From a checkpoint of a small text-conditioned image flow-matching model: trained on regions of photos with short descriptions (Visual Genome).
Rows from block 4 of the text encoder of a small text-conditioned image flow-matching model, named by matrix and row number. Rows with one number belong to one neuron. Each number is 128 + 24 x the weight over its row's rms, rounded and kept within 0 to 255. All counts start at 0.
After each neuron's rows are labels from the 100 texts, of 14848, where the neuron reaches its largest size: "tokens" is the input token at the peak. Only what is clearly more common there than usual is listed. The data: regions of photos with short descriptions (Visual Genome).
# gate: MLP gate (text_encoder.blocks.4.mlp.gate.weight, 512x128), inputs 0-127
# fc1: MLP up (text_encoder.blocks.4.mlp.fc1.weight, 512x128), inputs 0-127
# fc2: MLP down (text_encoder.blocks.4.mlp.fc2.weight, 128x512, transposed), outputs 0-127

gate.71 [121 122 151 130 128 101 193 141 142 121  90 107 115 127 143 136 112 148  89 107 137 111  97 144 148 180  87 103  98 120 113 102  93 167 114 122 124  85  70 118 133 135 119 137 154 106 117 110 116 120 144 131 131 175 161 111 151 137 117 116 143 101 126 112  88  97 116  70 122 138 135  99 130  98 148  98 133 105 157  88 167 166 154 123 157 139 121  91 141 111 138 132 165 157 121 154 161 170 105 136 103 123 110 170 131 164 174 105 148 159 132 126 122 100 152 134 128 137 120 168 116 146 123 137 125 116 141 140]
fc1.71 [139  99 172 162 111 136 163 125 110  96 112 109 111 107 157 100 127 132 107 138 141 135 111 182 113 100 123 128 126 104 124 114 117 166 120 125 139 138  82 131 119 136  83 123 131 102  94 145 131 147 127 134 143 147 140 128 122 134 125 143 133  90 154 102 111 133  77  50 144 136 117 103 107 143 140 106 139  65  99 128 159 147 140 125 132 147 152 120 141  96 118 139 107 164 100 150 172 151 105 114 122 135 163 196 130 178 132 115 188 139 138 125 118 128 144  88 137 139 101 123 149 127 155 162 125  95 121 142]
fc2.71 [161 161  72 142 161  88 104 102 183 134 114 156 134 132  80 161 110 112 132 141 139 214 122  83 126 138 118 144 145 128 108 112 115 123 131  87 158 132 151 146 154 111 109 146 129 142 141  96 134  71 152 118  98 147 112 139 128 114 123 134 127 127 118 110 148 137 146 159 133 152 102  88 120 120 114 138  97 105 151 156 150  86 137 135 119 137 138 126 141 122 101  96  83 124 123 156 101 118 165 129 122 118 129 148 163 107 151 114 106 101 148 104 143 111 105 164 102 127 177 138 112 118 108 121 135 141 167  95]
tokens: "."; "wheel"; "in"

gate.253 [134 126 180 129 152  99 129 104 127 160 122 113 157  77 139 159 116 161 153 106 104 160  95 110 119 162 130 108 156 106 170 128 109 133 157 131  87 117  77  99 105 172 119 130 140  98 130 117 132 140  79 123 103 183  96 121 112 163 127 107 118 117 177 104 151 109 114 140 137  91 127  85 153 155 118 104 170 112 109 107 127 142 105 164 146 120 136 106 108 116 117 147 131 110 111 107 124  94 131 168 155 125 155 127 152 180 124 136 128 124 113 115 168 114 143 154  87 104 124 150 165 139 129 119 153 138 113 131]
fc1.253 [106 133 113  92 105 144 125 133 144 117 128 114 157 153 132 159 177  82 110 114 140  95 127 126 114 156  83 150 178 103 115 142 128 137 120 141 120 117 151  87 150 123 125 122 123  61 103 147 125 119 158 126 149 128 122 114 110 119 128  90 158 128 130 129 124 133 146 163  75 121 117 132 118 122 107 117 164 142 143 142 149  83 157 123 112 165 131 157 163 152 173 101 139  95  86 125 162 147  79 150 159  93 118  87 151 144 130 120 121 135 133 128 149 144 131 150  87 168 150 155  97 118 124 108  85 124 148  85]
fc2.253 [151 115  79 120 126 162 128 132 132 158 145 110 122  99  82  91 101 134 157 120 117 105 107 121 124 131 146 168 118 101 152 131 138 117 147  93  92 130 106 130 148 117 127 150 114 184 144 163 119 161  90 120 145 134 177 126 140 153 144 154 102 157 129 136 132 108 116 131 131 152 132 137 165 144 150 150 136 115 107 114 143 171 100 131 108 150 107 155 112 114  90 155 145 180 142 119 137 106 120 159  93 175 140 163 119  83 130 111 109 103 101 106 105 139 118 155 160  85 124  75 142 118 102 137 185 135 118 161]
tokens: "the"; "on"

gate.248 [104 108 177 127  99  68 170 147  92 141 124 122 148  58 153 137 121 123 110 136 107 118  67 105 141  90 122 125 168  90 152  99 143 157 103 124 119 128 159 162 152 160 121 176 143 141 109 141 159 127 115 152 144 167 117 178 134 129  83 156 104 170 108 142 140 133 148 117 105 141 107 138 124 137 105 135 127 138  96 136 140 127 123 116 112 130 130 141 129 109 143 135 126 104  91 137 137 171 143 168  84 126 142 136 111 152 112 114 118 177  90 152 150 123 135 101 144 123  96 129 124 104  95 115 141 115 140 151]
fc1.248 [133 103  97 151 125 141 121 106 143 122 136 155 142 174 128 123 116 150 139 126 152 128 167 108 123 137 138 148  96 186 114 141 105  79 169 158 126 129 134 113 119 159 173  82 122 115 145 110  84  95 127  79 105  95 157  74 128 107 188  94  97  93 104 103 144 147 139 127 169 107 143 131 149 120 139 128 154 131 149 141 119 147 111 142 130 155 171 124 142 109  86 135 123 140 155 108 120  95 118  76 185 145  88 120 149 118 163 125 109 117 135 112 136 115 139 117 147 151 135 145 120 133 160 102 118 115 127 115]
fc2.248 [158 119 154 115 104 110 133 128 127  99 144 122 163 104 162 143 110 141 128 147 166 119 139 134 160 111 112 107 155 134 140 135 113 164 136 145 113 113 136 122 152  97 151 166 115 110 164  97 103 136 127 126 112 110 114 136 116 143  72 174 159 142 132 165 100 136 138 131 116 106  89 127 146 138 163 132 140 119  87  58  90 114 110 104 133 157 114 113 155 137 132 138 129  87  94 129 142 126 136 174  96 108 152 120 158 117 118 127  83 136 120 131 123  92 116  99 126 155 172 102 118 127  90 193 175 140 114  86]
tokens: "the"; "window"

gate.472 [139 145 101 113 120 109 127 130 116 124 141 110  96 139 130 146 190 156 105 118 118 118 138  34  95 131 133 141 134 120 121 113 185 150 157 115 107 116 191 117 161 122 125 138 143 154 111 149 122 119 124 153 124 145 132  92 118 130 135 210 137 105 102 123 118 134 127 116 144 100 151 105  99 145 119 155 128 132  77 132 121 173 154 133 126 135 158 157 117 118  92 104 136 111 133 133 129 124 172 136 163 142 106 143 134 153 104 134 158 122 139 154  65 142 112 128 129 145 129 124 125 119 139  93 106  86 149 156]
fc1.472 [ 94  96 100  76 100 129 127 137 155 146 128  81 122 181 137 139 160 123 144 119 136 107 131  78 124 135 110 161 124 124  93 136 164  92 127 136  98 111 145 102 148 122 162 162 148  90 138 175  94 113 147 153 133 128 117 119 104 108 192 159 126 125 142 141 152 184 118 143 162  97 129 146 132 138 165 143 131 152 112 128  89 108 129 172 112 138 150 139 120 141 104 116 137 116 105 122 110  93 122 144 137 102  92 131  88 146 135 135 113 154 114 152 109 134  91 118 130 127 142 171 158  98 168 128  98  94 129 111]
fc2.472 [148 122 117 117 128 134 151 110 121 113  93 151  92  95 116 102 154 164 121 144 116 157 140 123 134 160 125 144 139 145  95 149  96 139  80  83 157 134 156 131 159 143 151  99 142 151 185  81 181  68  92 136 122 142 120  92 144 111 125 119 120 122 143 118 105 104 119 141 121 127 121  99 144 151 124 119 179 105 142 101 106 156 117 107 106 126 174 125 154 129 166 154 118 128 138  92 120 118 164 141 143 152 170 133 125 149 161 123 159 115 127  99 102  88 108 171  99 114 152  89 143 165 126 135 141 148 108 124]
tokens: "in"

gate.293 [143 146 131 138 104 133 134 131 156 111 115 127 123 143 108 138 164 110 110 140 145 123 155 116 184 132  73  78 109 124 122  90 165 117  93 124 162 125 156 121 145 138 116 129 149 131 102 117 139 166 124 111 173 116 130 122 133 141 136 189 130 140 138 128 100 170 150 125 164 134 108 141 135 158 143 129 106 131 114  83 139 131 125  97 176 111 124  78 114 120 157 128  82 130 109 115  77 109 151  99 105  93 140 100 110 120 137 127 154 148 142 102 129  60 170 124 147 130 133 130 140 194 139 163 141 110 154 121]
fc1.293 [119 110 107  93 114 121 172 162 169 150 123 147 136 150 143 153 126 130  83 143 128 172 163 109 115 134 154 147 156 101 155 112 174 109 142 156 114 108 133 139 136 108  91 115 157 138  87 133 167 145 143 149 151 167 102  67 135 126 148 100 129 143 148 121 164 125 110 100 110 113 108 158 114 134 127 117 136 117  95  93 164 133 108 175 137 133 123 110 157 132 157 132  86  93 123 162 102 122 127 152 138 138 165 119 114 145 108 141 143 148 141  75  96  93 122 136 168 129 144  96 173  92  97 136 109 130 112 126]
fc2.293 [146 140 183 124 170 167  92 115 108 130 142 161 176  90 124 123 115 129 145 114 121 114 142 100 182  95 142 109 104 117 153 127 101 133 149 132 164 163 141 154 110 183 130 119 148 123 137 150 140 106 144 130 157 113  96 154 106 107 137 135  99 155 128  97 107 148 148 133 147 135  77 138 150  76 133 137 120 117 168 125 127 132 156  92 140 120 148 136 110  55 110 107 125 108 117 114 139 178 127 158 100 122 120 135 139 150 126 133  93 140 147 125 106 149 141 107  89 144 145 159  88  94  96  96 110 122 124 134]
tokens: "the"; "on"; "."; "in"

gate.207 [110 169 159 142 124 142 151 158 118 111 133 110 101 139  96 130 133 124 102 132 169 152  88  94 117  94 123 120 119 117 122 151 133 102 138 156 128 140 126 193 137  70 134 151 116 151 129 101 182 116 107 134 172 127 140 143  79 138 122  83  86 148 111 139 140 118 141 149 117 139 119 118 133 121 159  99  84 129 128 162 108 136 128 174 159  89 106 157 124 159 119 179 114  87 109 133 135 125 152 178 173 120 126 141 146 127 175 139 151 127 141 101 156 115 121  94  98 142 129 138 130 110 120  94 110 117 138 110]
fc1.207 [158 125 175 117 129 131 136 111  98 130 167 132 142 155 128 133 118 114  80 128 129 146 106  67 112 139 105 108 107 167 139 110 107 123 131 151  81 169 102 120 126 166 109  90 120 123 132 145 143 141 122 136 109 147 132 102 169 146  93 152 152 125 144 162 145 129 128  89 156 152 194 100 133 111 165 135 130 129 151 101 136 124 130 100 136 170 120  88 132 158 142 129 126 110 166  94 139 154  93 131 149  96 140 132  86  84  99 133 159 110 125 164 119 111 123 163 120 116 183 107 131 110 121  91 158 114 121 141]
fc2.207 [101 127  95 140 120 147 114 126 153 147 134 105 122 128 145 134 126 129 147 157 132 153 123 119 128 143 159 132 143 106 159 153  92 141 136  81 174 106 172 159 169 128 136 116 119  86 127 107 168 125 144 141 151 120 115 174 134  91 131 124 106 160 140 108 165 123 140 139 120  85 113 124 150  97  86 123  97 135  82 100 120 198 145 146 176 109 133 160 148 109 141 142  89 106 118 126 106 122 137 140 131 160 148 136 151 119 107  96 120 124 102 102 124 120 147 110 169 105  66 152  99 155 149  92  90 124 123 109]
tokens: "on"; "the"

gate.360 [121 100 150 134 160  61 161 100 130 136 125 130 112  97  95 116 127 133  94 128 125 124  84 100 103 145  98 115 153  91 118 148 162 163 181  95 118 140 151 159  71 136 121 135 127 156 117 156 121 144 102 114 111 161 132 104 132 153 119 110 140 131 144 153 110 128  96 118 192  88  99 131 145 130 141 117 112 151 150 152 137 137 138 157 135  91 151 162 103 127 101 119 123 146 109  85 134 145 118 137 133 141 140 102 115  83 174 158 153 121 117 132 167 147 173 158 146 170 122 156 127 108 109 151 127 117 129 110]
fc1.360 [121  91 185 168 110 131 139 104 127 115 123 147 153 130 126 108 144  85 147 125 130 122 149 127 168 111  98 175 122 111 155 153 137 101 128 154 149 149 137 107 148 121  68 103 142  88 118 122 138 140 108 157 106 125  78 139 120 149 152 163 121 157 118 130 137 136  77 171 118 158 111 145 158 160 143 138 136  83 139 124 103 160 120 127 115 132 136 110 140 140 110  82  78 152 118  71 126 142 111 107 106 130 104 149 160 159 133 120  84 149 146  97 110 143 127 166 132 123  95 112 100 119  97 175 123 131 115 133]
fc2.360 [170 113 137 114 124 177 116 174 141 142 136 123  95 129 108 138 104 165 124 152 140 129 149 109  60 139 149 119 132 162 126 141 108 154 124 118 131  74  96 106  94 140 165 145 144  98 138 105 124  84  98 105 127 149 155  86  96  87 117 128 136 103 127 120 109 106 162 121 152 132 146  86 100 162 157 129 129 156 145 143 142 107 139 146 109 118 103 106 121 150 166 156 140 137 117 139 156 103 126 117 179 134 115 125  83 131 118 123 138 102 133 169 182 148 116 150 162 139 133 129  94 124 131 120 110  69 105 122]
tokens: "the"; "tie"

gate.470 [141 149 138 126 120  76 131 128 107 125 130 144 115 200 112 140 193 131 121 123 139 136 114 117 129 126  92 119 156 111 103  96 125 148 155  87 182 124 129 135 146 177 160 113 151 111 129  95 108 161 105 124 148  98 160 114 109 118 144 127 106  99 111 174  96 149 178 121 139 159  88 117 100 145 126  87 102 101 104 128 135 151 106 135 142 130 113 176 111 109 118 116 111 133 172 110 101 135 152  86 141 139  97 110 112 155 108  80 142 142 134 139 133 106 120 154 167 123 143 112 131 120 127 153 131  91 144 149]
fc1.470 [116 110  99 128 133 141 143 151 158 117 113 106 143  65 130 133  55 113 109 132 110 149 115 107 117 148 157 130  96 139 163 174 147 144 133 148  70 103 118 135 126 116  86 177 117 121 136 143 132 111 156  98 118 136 106 136 168 135 116 130 114 152 147 118 147 139 112 161 116  95 156 126 182 130 155 131 158 153 141  99 102 122 139 141 116 104 126  71 128 171 117 107 111 142  88 140 150 121 101 169 114 145 164 139 136 105 138 171  97 134  99  93 148 124 118  98 112 123 140 151 127 136 118 146 140 188 126 123]
fc2.470 [147 164 162 134 109 126 137  85 114 112 138 139 139 159 171 155 120  80 125 107 113  88 103 142 147 103 126  92 123 121  88 106  94 162 130 124 128 110 120 129 119 163 157 130 137 118 125 135 169 125 112 157 126 116 159 119 112  92 141  67 118 143 119 116 105 142 139 110 157 106 141 129 117 114 131 129 136 123 165 131 134 191 154 133 122 128 150 154 157 143 138 139 124 124 125 187 132 147 141 100 124 124 117 103 109 150  51 148 109 127 192 110 108 139  93 117 127 179 129 115 140 126  95 112  94  84 154 138]
tokens: "in"; "the"

gate.91 [173 150 158 131 128  97 167 132 145 142 159 129 118  90 103 141 136 101  81 183 130 117 165 170 129 174 125 116 123 105 149 118 106 117 128 172 132 153 155 131 105 124 128 187 122 151 112 143  94 150 117 136 121 118 150  71 157  87 138 127 120 115 173 132 105 139 119  96 129 118  96 142 127 111 117  92 119 136 123 129 106  79 143 120 156 179 108 140 149  92 128 142 122 147 121  90 128  85 147 124  91  95 104 115 126 168 146 163 133 127 112 118 129 106 154 117 125 102 133 148 151  92 138  86 107 145 115 124]
fc1.91 [126 110 130 123  64 127 150 108 107 146 144 109 133 116 104 132  80 126 102 161 125 129  97 125 130 112 146 130 118 139 138 148  84 144 116 144 150 116 113 128 166 107 132  78 128  96 137 155 108 126 130 120 135 147 109 157 114 127 145 133 147  86 147 105 112 135 116 147 105 126 137 102 114 142 156 175  63 147  94 148 121 164 119 140 112 105 166  99  96 162 114 146 122 126 125 155 110 160  75 125 152 124 142 124 139  93 116 151 107 131 183 135 102 117 132 138 122 147 135 116 131 209 126 197 161 130 145 136]
fc2.91 [120 131 172 138 135 116 101 153 170 118 100 143 118 107 166 127 175 122 117 107  86  79 142 111 163 179 182 117 136  83 108 114 157 124 161 101 129 129 134 104 120 102 183 138 125 158 126 133 163 105 132 118  92 113 112 130 159 141 150 148 126 159 131  98 150 126 126  84 114 152 138  83 180 146 129  96 143 102 152 117  86 137 140 125 106 149 111 135 100 104 115 108 126 111 140 142 168  98 138 144 103 119 120 101 120 127 135 114 110 135 117 140 103 158 179 127 148 127 148 137 132  89  93 164 132 108 140  99]
tokens: "the"; "and"; "in"

gate.378 [129 133 100 131 111 131 162 165 125 154 140 119 125  97 139 125 147  99 134 107 137 115 126 114 137 147 136  98 108 139 104 112 100 142 145  91 150 146 144 109 135 143 137 101 106 102 135 109 141 139  84 147 161 123 146 161  79 110 104 147 102 137 193  73 148 126 180  90 127 131 152 129 108 115 141 112 135 111 146 102 122 116 109 112 161 105 153 143  80 130  84 126 115 107 198 142 162 116 158 152 147 146 126 126 152 130 139 173 125  91 159 101 180  98 140 151 128 100 161 155 149 112 107 112 130 149  99 143]
fc1.378 [120 180 133 139 117 146 127 124 159 107 110 126 110 196 144 142 187 126 162  93 143 163 126 135 141 126 107 126 104  79 169 149 126 106 144 135 143 111 141 132 114 125 121 132 153 102 107 106 113 119 133  97 151 154  87 133 178 162 143 101 159 140  66 145 113 117 130 159 120 112 118  99 136 133 115 143 132  97  89 149 115 128 130 140 130 118  96 134 173 158 167 121 156 160  77 137  98 100 138 152  99 112 124 113 102 116 119 114 104 164 110  97 102 110  96 136 102 137 137 102 146 134  99 141 161 139 163 105]
fc2.378 [145 117  94 137 123 100 159 139 116  98 178 136 148 126 143 120  97 100  88 170 106 102 139 137 101 133 135 114 101  98 126 106 148 126 121 122 125 131 122 109 104 122  96 155 134 173 142 107 122 140 103 112 112 107 174 170 118 141 122 163 113 117 145 107 153 130 117  89 137 174 114 119 124 112 102 113 129 125 145  89 137 104 108 150 114 161 121 110  89 130 122 147  77 107 190  87 124 120 114 113 148 144 157 169 149 164 136 147 106 106 122 118 164 145 116 171 136 127 115 128 182  82 143 100  90 157  89 124]
tokens: "."; "jet"; "in"

gate.116 [116 126 127 165 125  96 171 104 147 135 102  99 106 184 185 142  83 128 130 142 108 126 117  98 137 150  63 113 125 127 123 124 116 122 140 118 155 129 112 102 134 122 107 116 115 111 161 126 149 197  90 115 152 162 143  99 139 116 128  94  93 147 124 123 127 165 112 135  88 155 165 134 142 169 117 111  95 137 174 133 143 116 125 147 189 148 114 102 130 121 128 132 129 117 120 122 132  79 135 130 145 117 141 169 134 162 121 114 132 165 101 111 134 120  98 109 114 175 123 132 120 144 121 119  96 185 129 132]
fc1.116 [ 99 159 117 111 185 161  76 136 114 147 107 151 131 145 105 109 142 131 132 115 138 127 135 166  91 134 200 140 118 154 121 121 118  88 114  91 140 149 140 162 120 124 146 132 113 136 137 146 121  74 102 121 109 133 172 124  91 195 132 105 145 117 124  99 147  76 170 137 137 132 144  89  94 103  90 124 148 136 134 100 112 145 135 142  95 117 131 155 136 132 129 151 120 122 147 115 149 133 117 110 115 136 132 127 113 102 146 129 105 116 155 114 153 147 164 158 126  74 154 131 104  97 146 173 124  99 128 166]
fc2.116 [123 111 133 109 110 116 159  88 125 126 162 121 152 128 115 142 130 159  90 165 136  95 133  93 122 150  59 107 129  94 143 138 123 138 142 147  89 153 139 142 141 149 141 122 118 113 124  93 161 161 124 125 149 138  95 144 146  93  87 189 131 152 125 105 128 176  86 146 105 117 151 149 154 115 152 114 142 132 119 102 116  92 152 107 159 149 164 139 145 118 139  95 121 111 125 131 125 132 144 132 127 126 137 132 134 115 106 123 119 144 100 143 117  71 100  90 112 145 113 147 161 219 130  96 101 131 139 148]
tokens: "in"; "toilet"

gate.359 [107 125 134  93 151 105 115 159  98 108 111 115 101 108 102 130 137 155 126  84 132 137  92 142 120 143 130 139  78 160 122 119  95 100 190  94 124 113 112 108 154 153 144 158 109 151 132 113 144 105  77 116 144 127 138  85 126 124 139 131  91 112 165  94 122 113 101 138 191 130 149  87 117 151 132 113 119 140 122 108 105 132 102  87 138 151 135  97 130  69 117 139 158 116 160 133  97 128 105 115 152 162 147 122 166 150 143 142 140 159 101 145 175 153 153 157 131 142 110 125 174 162 136 128 152 134 125 144]
fc1.359 [155 145  89 147 131  88 149 151 112 140 137  90 145 124 142 134 120 102 130 144 133 167 151 115 137 121 135 126 145 170 115 130 166 106 105 162 137 123 123 170 118  91 128 130  97 162 107  94 123 145 136 165 135 133  93 140 161 150 182 108 172 142  87 162 111 124 136 121 136 105  76 109  87 147 181 118 142 130 160 124 124  89 164 149 138  82 136 146 113 147 146 122 128  69  56 110 130 141 108 114 142 103 146 109 134 150 129 149  87 140 137 129 151  98 121 115 124 130 130  89 112 153 131 131 102 116 126 112]
fc2.359 [101 118 137 105 156  87 105  97 159 104  99 143 100 139  98 137 176 126 140 131 124  75 120 138 123 154  91 140 119  92 112 144  85 135 125 121 119 131 120 110 119 130 114 130 151 117 156 140 125 165 146  87 131 117 155  70  85 152  94 116 156 125 156 140 151 169 151 152 140 114 154 128 116 106 128 171  96 170 124 115 182 155 134 105 123 156 137  78 162 151 162 133 139 175 171 129 142 129 127 132 102 143 118 148 132 118 105 140 133 113 128 117 132 118 157 103 171 109 164 155 134 127 137  96 115 106 111 170]
tokens: "in"; "jet"

gate.462 [118 110  99  88 137 144 118  92 129 136 125 156 131 152 107 142 129 101 106 118  92  88 104 167 129 144 150  85 120 151 129 174 155 145 122 101 141 100  58 146 124 129 128 172 133 130 138 121 144 106 114 119 148  96 100 134 112 122 165 130 105 118 125 168 146 129 136 120 120 131  79  94 124 122 159 151 107 123 106 141 127 122 150 194 130 146 154 124 139 107  92 111 133  98 117  79 126 132 143 135 147 157 157 119 138 134 147 176 131 112 144  94 106 108 144 139 139  86 158 124  85 145 118 179 169  87 153 112]
fc1.462 [119 158 119  73 138 140  80 100 111 124  97 129 123 146 114  93 160 102 142 121 140  87 150 148 138 136 139 120 103 140 145 170 147  93 117 122 140 121 136 143 125 104 126 139 151 116 142 131 145 101 101 131 143 133 106 157 106 131 111 119 139 104 143 174 169 117 153 125  78 150 102 103 138  96 129 114 103 105  96 142 136 104 138 149 135 122 160 103 124  95 143 134 137  88 145 108 114 140 147 146 121 115 131 124 133 163 144 217 119  81 156 104 102 165 145 143 117 103 134 170  82 146 148 131 150 176  82 131]
fc2.462 [135 136 112 184 141  84 145 159 141 122 171 123 143 136 128 124  83 178  92  76 154 148 117 142 150 144  89 129 129  97 103 108  95 170 148 134 108 145 124 119 157 128 114 109 120 155 116 161  87 151 131 143 130 134 164 107 147 133 144 132 111 108 115  89 138 109 132 144 147 111 158 164 147 128 137 175 113 148 177 134 128 141  93  80 125 156 113 124 107 132 100 137 110 165 120 114 137 105  99 104 157 139 118 121 144 124 112  65 163 173 116 100 115 104 114  94  96 154 129 118 137 114 114 148 110 101 156 121]
tokens: "on"; "this"

gate.233 [122 109  96 146 161 138 112 126 121 110 155 130 116 133 137 111 140 141 141 107 147 132  89 112 106 146 149 133 108 130 126  84  97 122 145 129 161 149 110 120 166 116 131  94 139 136  89 139 116 108 131 130 136 151 172 130 132 147 145 165 138 126 177 165 136  86 145 171  69 145 104 162 107 130 118 136 106 146 102 134 133 152  97 112  75 133 132 118 124 104 109 143  71 133 139  72 124 128  85 162 115 122 185 155 121 138 119 122 130 127 145 164 116 146 132 145 174 139 115 155 100  59 130 154 176 114 125 130]
fc1.233 [108 105  88 123 154 170  76 177 107 114 122 131 140 109 144 114 120 151 136 126 165 114  99 131 104 104 159 127 123 120 146 101 105  76 133 113  98 116 126 153  85 141 118 123 133 150 127 119 128 128 152  91 124 173 159 103 142 122 104 123 133 105 169 120 146 138 143 134 130 140 113 156 125 136  95 165 109 132 139 132  99 172 136 135 115  93 135 135 176 121 181  72 156 159 124 114 133 106 119 174  82 124 168 138 167 108 161 159 108 133 144  98 147 152 116 111 133 124  85 146 132  99 132 130 138 141  79 149]
fc2.233 [150 168 161 148  85 122 126  86 141 156 140 122 160 180 140 106 124 113 117 142 102 118  99 118 172 122 151 117 136 140 119 124 162 158 118 172 167 161 153 109 175 126 103 138  99 104 108 148 100  99 123 103 154  96 129  99 118 161 136  87 124 124 103 126 168  95 111 122 116 116 135 112 146 124 129 137 115 130 150 150 152 124 106  93 123 116  87 116 105 145  68 154 153 150 123 159 129 133 102 133 162  94 110 139 105 135 114 134 127 152 156 198  89 157 113 100 101 138 133 114 126 131 128  94 147 115 152 145]
tokens: "on"; "the"

gate.212 [ 72 109 142 156 118 149  95 153 120 152 106 134 127 171 105  90 112 162 155 154  80 131 115 139 107 150  97 164 105 131  81  99 128 105 150 102 124 127 157 114 153 173 131 124 109  84 142 159 158 118  99 135 107 153 130 135 110 139 127 139 124 178 158 118 143 149 159 165 106 104 127 162 130 136 160 130 133 159 139 120 130 157 146  94 136 129 155 102 125 128 170 148 153 106 122 126 116  79 118 126  87 115 114 117 181 124 124 105 128 168  96 160 151 111 150 101 130 136 140 136 104 149 156 110  79 117 131 150]
fc1.212 [127 113 147 115 133 138 177 116 129 144 105 106 156 125 159 141 128 136 137 155  80 168 154 149 104 129 128 146 140 132 192 140 123 118 114 114 163 118 142 108 148 120 122 101 122  73 142  95 115 188 113 149 134 145 155 132 147 147 120  88 154 146 102 154 160  96 144 157 120 119 137 105 153 119 137 139 137 123 166 140 132 129 109 106 124  73 129 122 168 135 125 112 131 120  58 144  99  98 108 130 146 138 150 137  93 108  90 120 165 120 103 104 149 105  62 167 116 134 153 123 115 135 117 130 101 176 122 132]
fc2.212 [157 129 114  96 146 155 128 131 109  95 126 142 107  96 137 146 165 112  97  97 144 109 129 117 119 121 122 119 131  97  68 123 161 142 137 161 116  75 139 127 136 138 120 158 159 183 111 127 116  92 149 100 128 150 133 111 132 117  89 164 155  92 113 115  96 161 135 105 170 155 124 146 110 118 129 128 112 113 125  89 137 136 128 158 143 190 110  97 135 100 110 150 125 157 160 128 127 123 131 128  87 111 132 135 139 163 136 128  87 102 164  86 120 134 169 105 141 177 139 121 145  84 158 160 169 117 102 133]
tokens: "in"; "the"

gate.502 [132 126 167 162 170 151  81 183 123 129 123 137 168 108  89 145 163 136 148 150 144 142 121 143 164 137 117  95 122 128 141 129 135 113 130 117 112 146 123 132 117 144 159 125 120 114 128 134 109 132  81  92 104 125 120 101 118 159 130 164 132  89 101 170 156 133 115  97 120 123 158 160 141 148 166 160 180 125 115 105 107 168 109 122 116 115 140 119 135 127  99 125 135 164 145 133 137 156  89 154 112 109 149 171 157 129 113 117  93 124 153 127  97 136 133 108 137 105 121  87  81  71  86 103  99  91 155 136]
fc1.502 [101 125  99 125 148 123 111 136 131 133 160 106 109 119  68 148 109 114 138 125 139 150 136 108 164 114 113 103 127 113 115 154 110 126 115 101 128  97  89  94 167  82  86 132 130 137 118 134 141  89 102 106 139 139 117  72 178 109 118 128 144  80 156 187 155  99 125 117 105 123 122 187 169 157 140 128 143 134 152 138 145 132  92 139  90 141 160 139 160 115 111 114  85 113 138 130 121 175 153 105 134 142 169 104 157 123 127 168 108 144 106 118 139 135 112 156 128 110 107 128 100 121 173 125 137 110 156 138]
fc2.502 [119 134 151 121 135 128 130 116 155 114 137  82 107 146 151 104  82 135 159 123 131 165 139 119 111 133 161 155 135 129 165  94  89 135 134 160 129 138 172 129 146 136 150 143 125 136 133 145 121 149 158 104 144  58 122 132 107 119 122 127 164 144 126 117 159 118 109 164 100 119 107  93  89 130 113 129 120 149  97 174 152  68 144 120 141 134 112 144  88 115 124 132 169 129 133 147 108 125 194 176 132 100 115 135 101 108 141 111 101 168 160 139 163 116 121 120 125 150 173 132 124 105 146 147 110  97  73 113]
tokens: "."

gate.436 [126 139 151  80 130 160 137 149 114 135 116 145  90 143 107 162 139 134 124 151  97  76 148 136 183 141 130 142 128 148 122 156 116 111 140 120 157 149 141 126 110  88 150 132 102 133 123  81 152 127 151  98 110 151 113  67 104 132 102  87 125  97 107 119 133 131 155 111 137 218 126 194 107 138 132 140 141 112 159 101 157 119 127 129 114 126  99 161 137 135 146 113 112 107  87 121 151 147 143 158 104 124 109 153 117 129 113 110 132 159 105 100 135 121 145  88 170 125 149  94 163  97 136 112 127 124 124 115]
fc1.436 [125 108  93  62 109 142 119 148 113 175 147 137 117 110 124 120 105 117 148 155 171  76 113 130 171 136 106 115 150 124 156 124 128  84 122 122 131 159 129 148 133 106 174 138 132 162 125 118 129 137 159  96 113 141  91 119  95 141 123  86 129  68  97 122 148 121 123 116 131 193 147 143 125 162 123 118 147 137 127 140 125 132 134 107 107  87 129 161 138 114 158 104 144 105 147  96 125 161 118 133 165 134 112 137 123 149 159 164 101 117 121 111 107  87  81 130 181 143 138 130 161 155 152 145 132  92 106 117]
fc2.436 [138 114 168 135 167 130 135 142 123  91 146 104 106 155 145 117 148 140 142 119 105 163 169 126  76 141 141  94 109 131  99 137 135 154 175 113 117 104 120 140 114 133 123 124 131 130 139 139 121 151 152 129 116 123 128 116 157 147  91 110 167 169 133 147 132  99 131 127  81  77 130 131 114 154 121 114 110  92 117 162 134  94  59 140  85 178 122  68 120 161 109 147 125 154 124 131 144 119 122 131 120 165 104 136 128 101 129 108 136 120 121 196 123 125 135 122  81 151  89 122 114 112 148 180 122 143 155 134]
tokens: "the"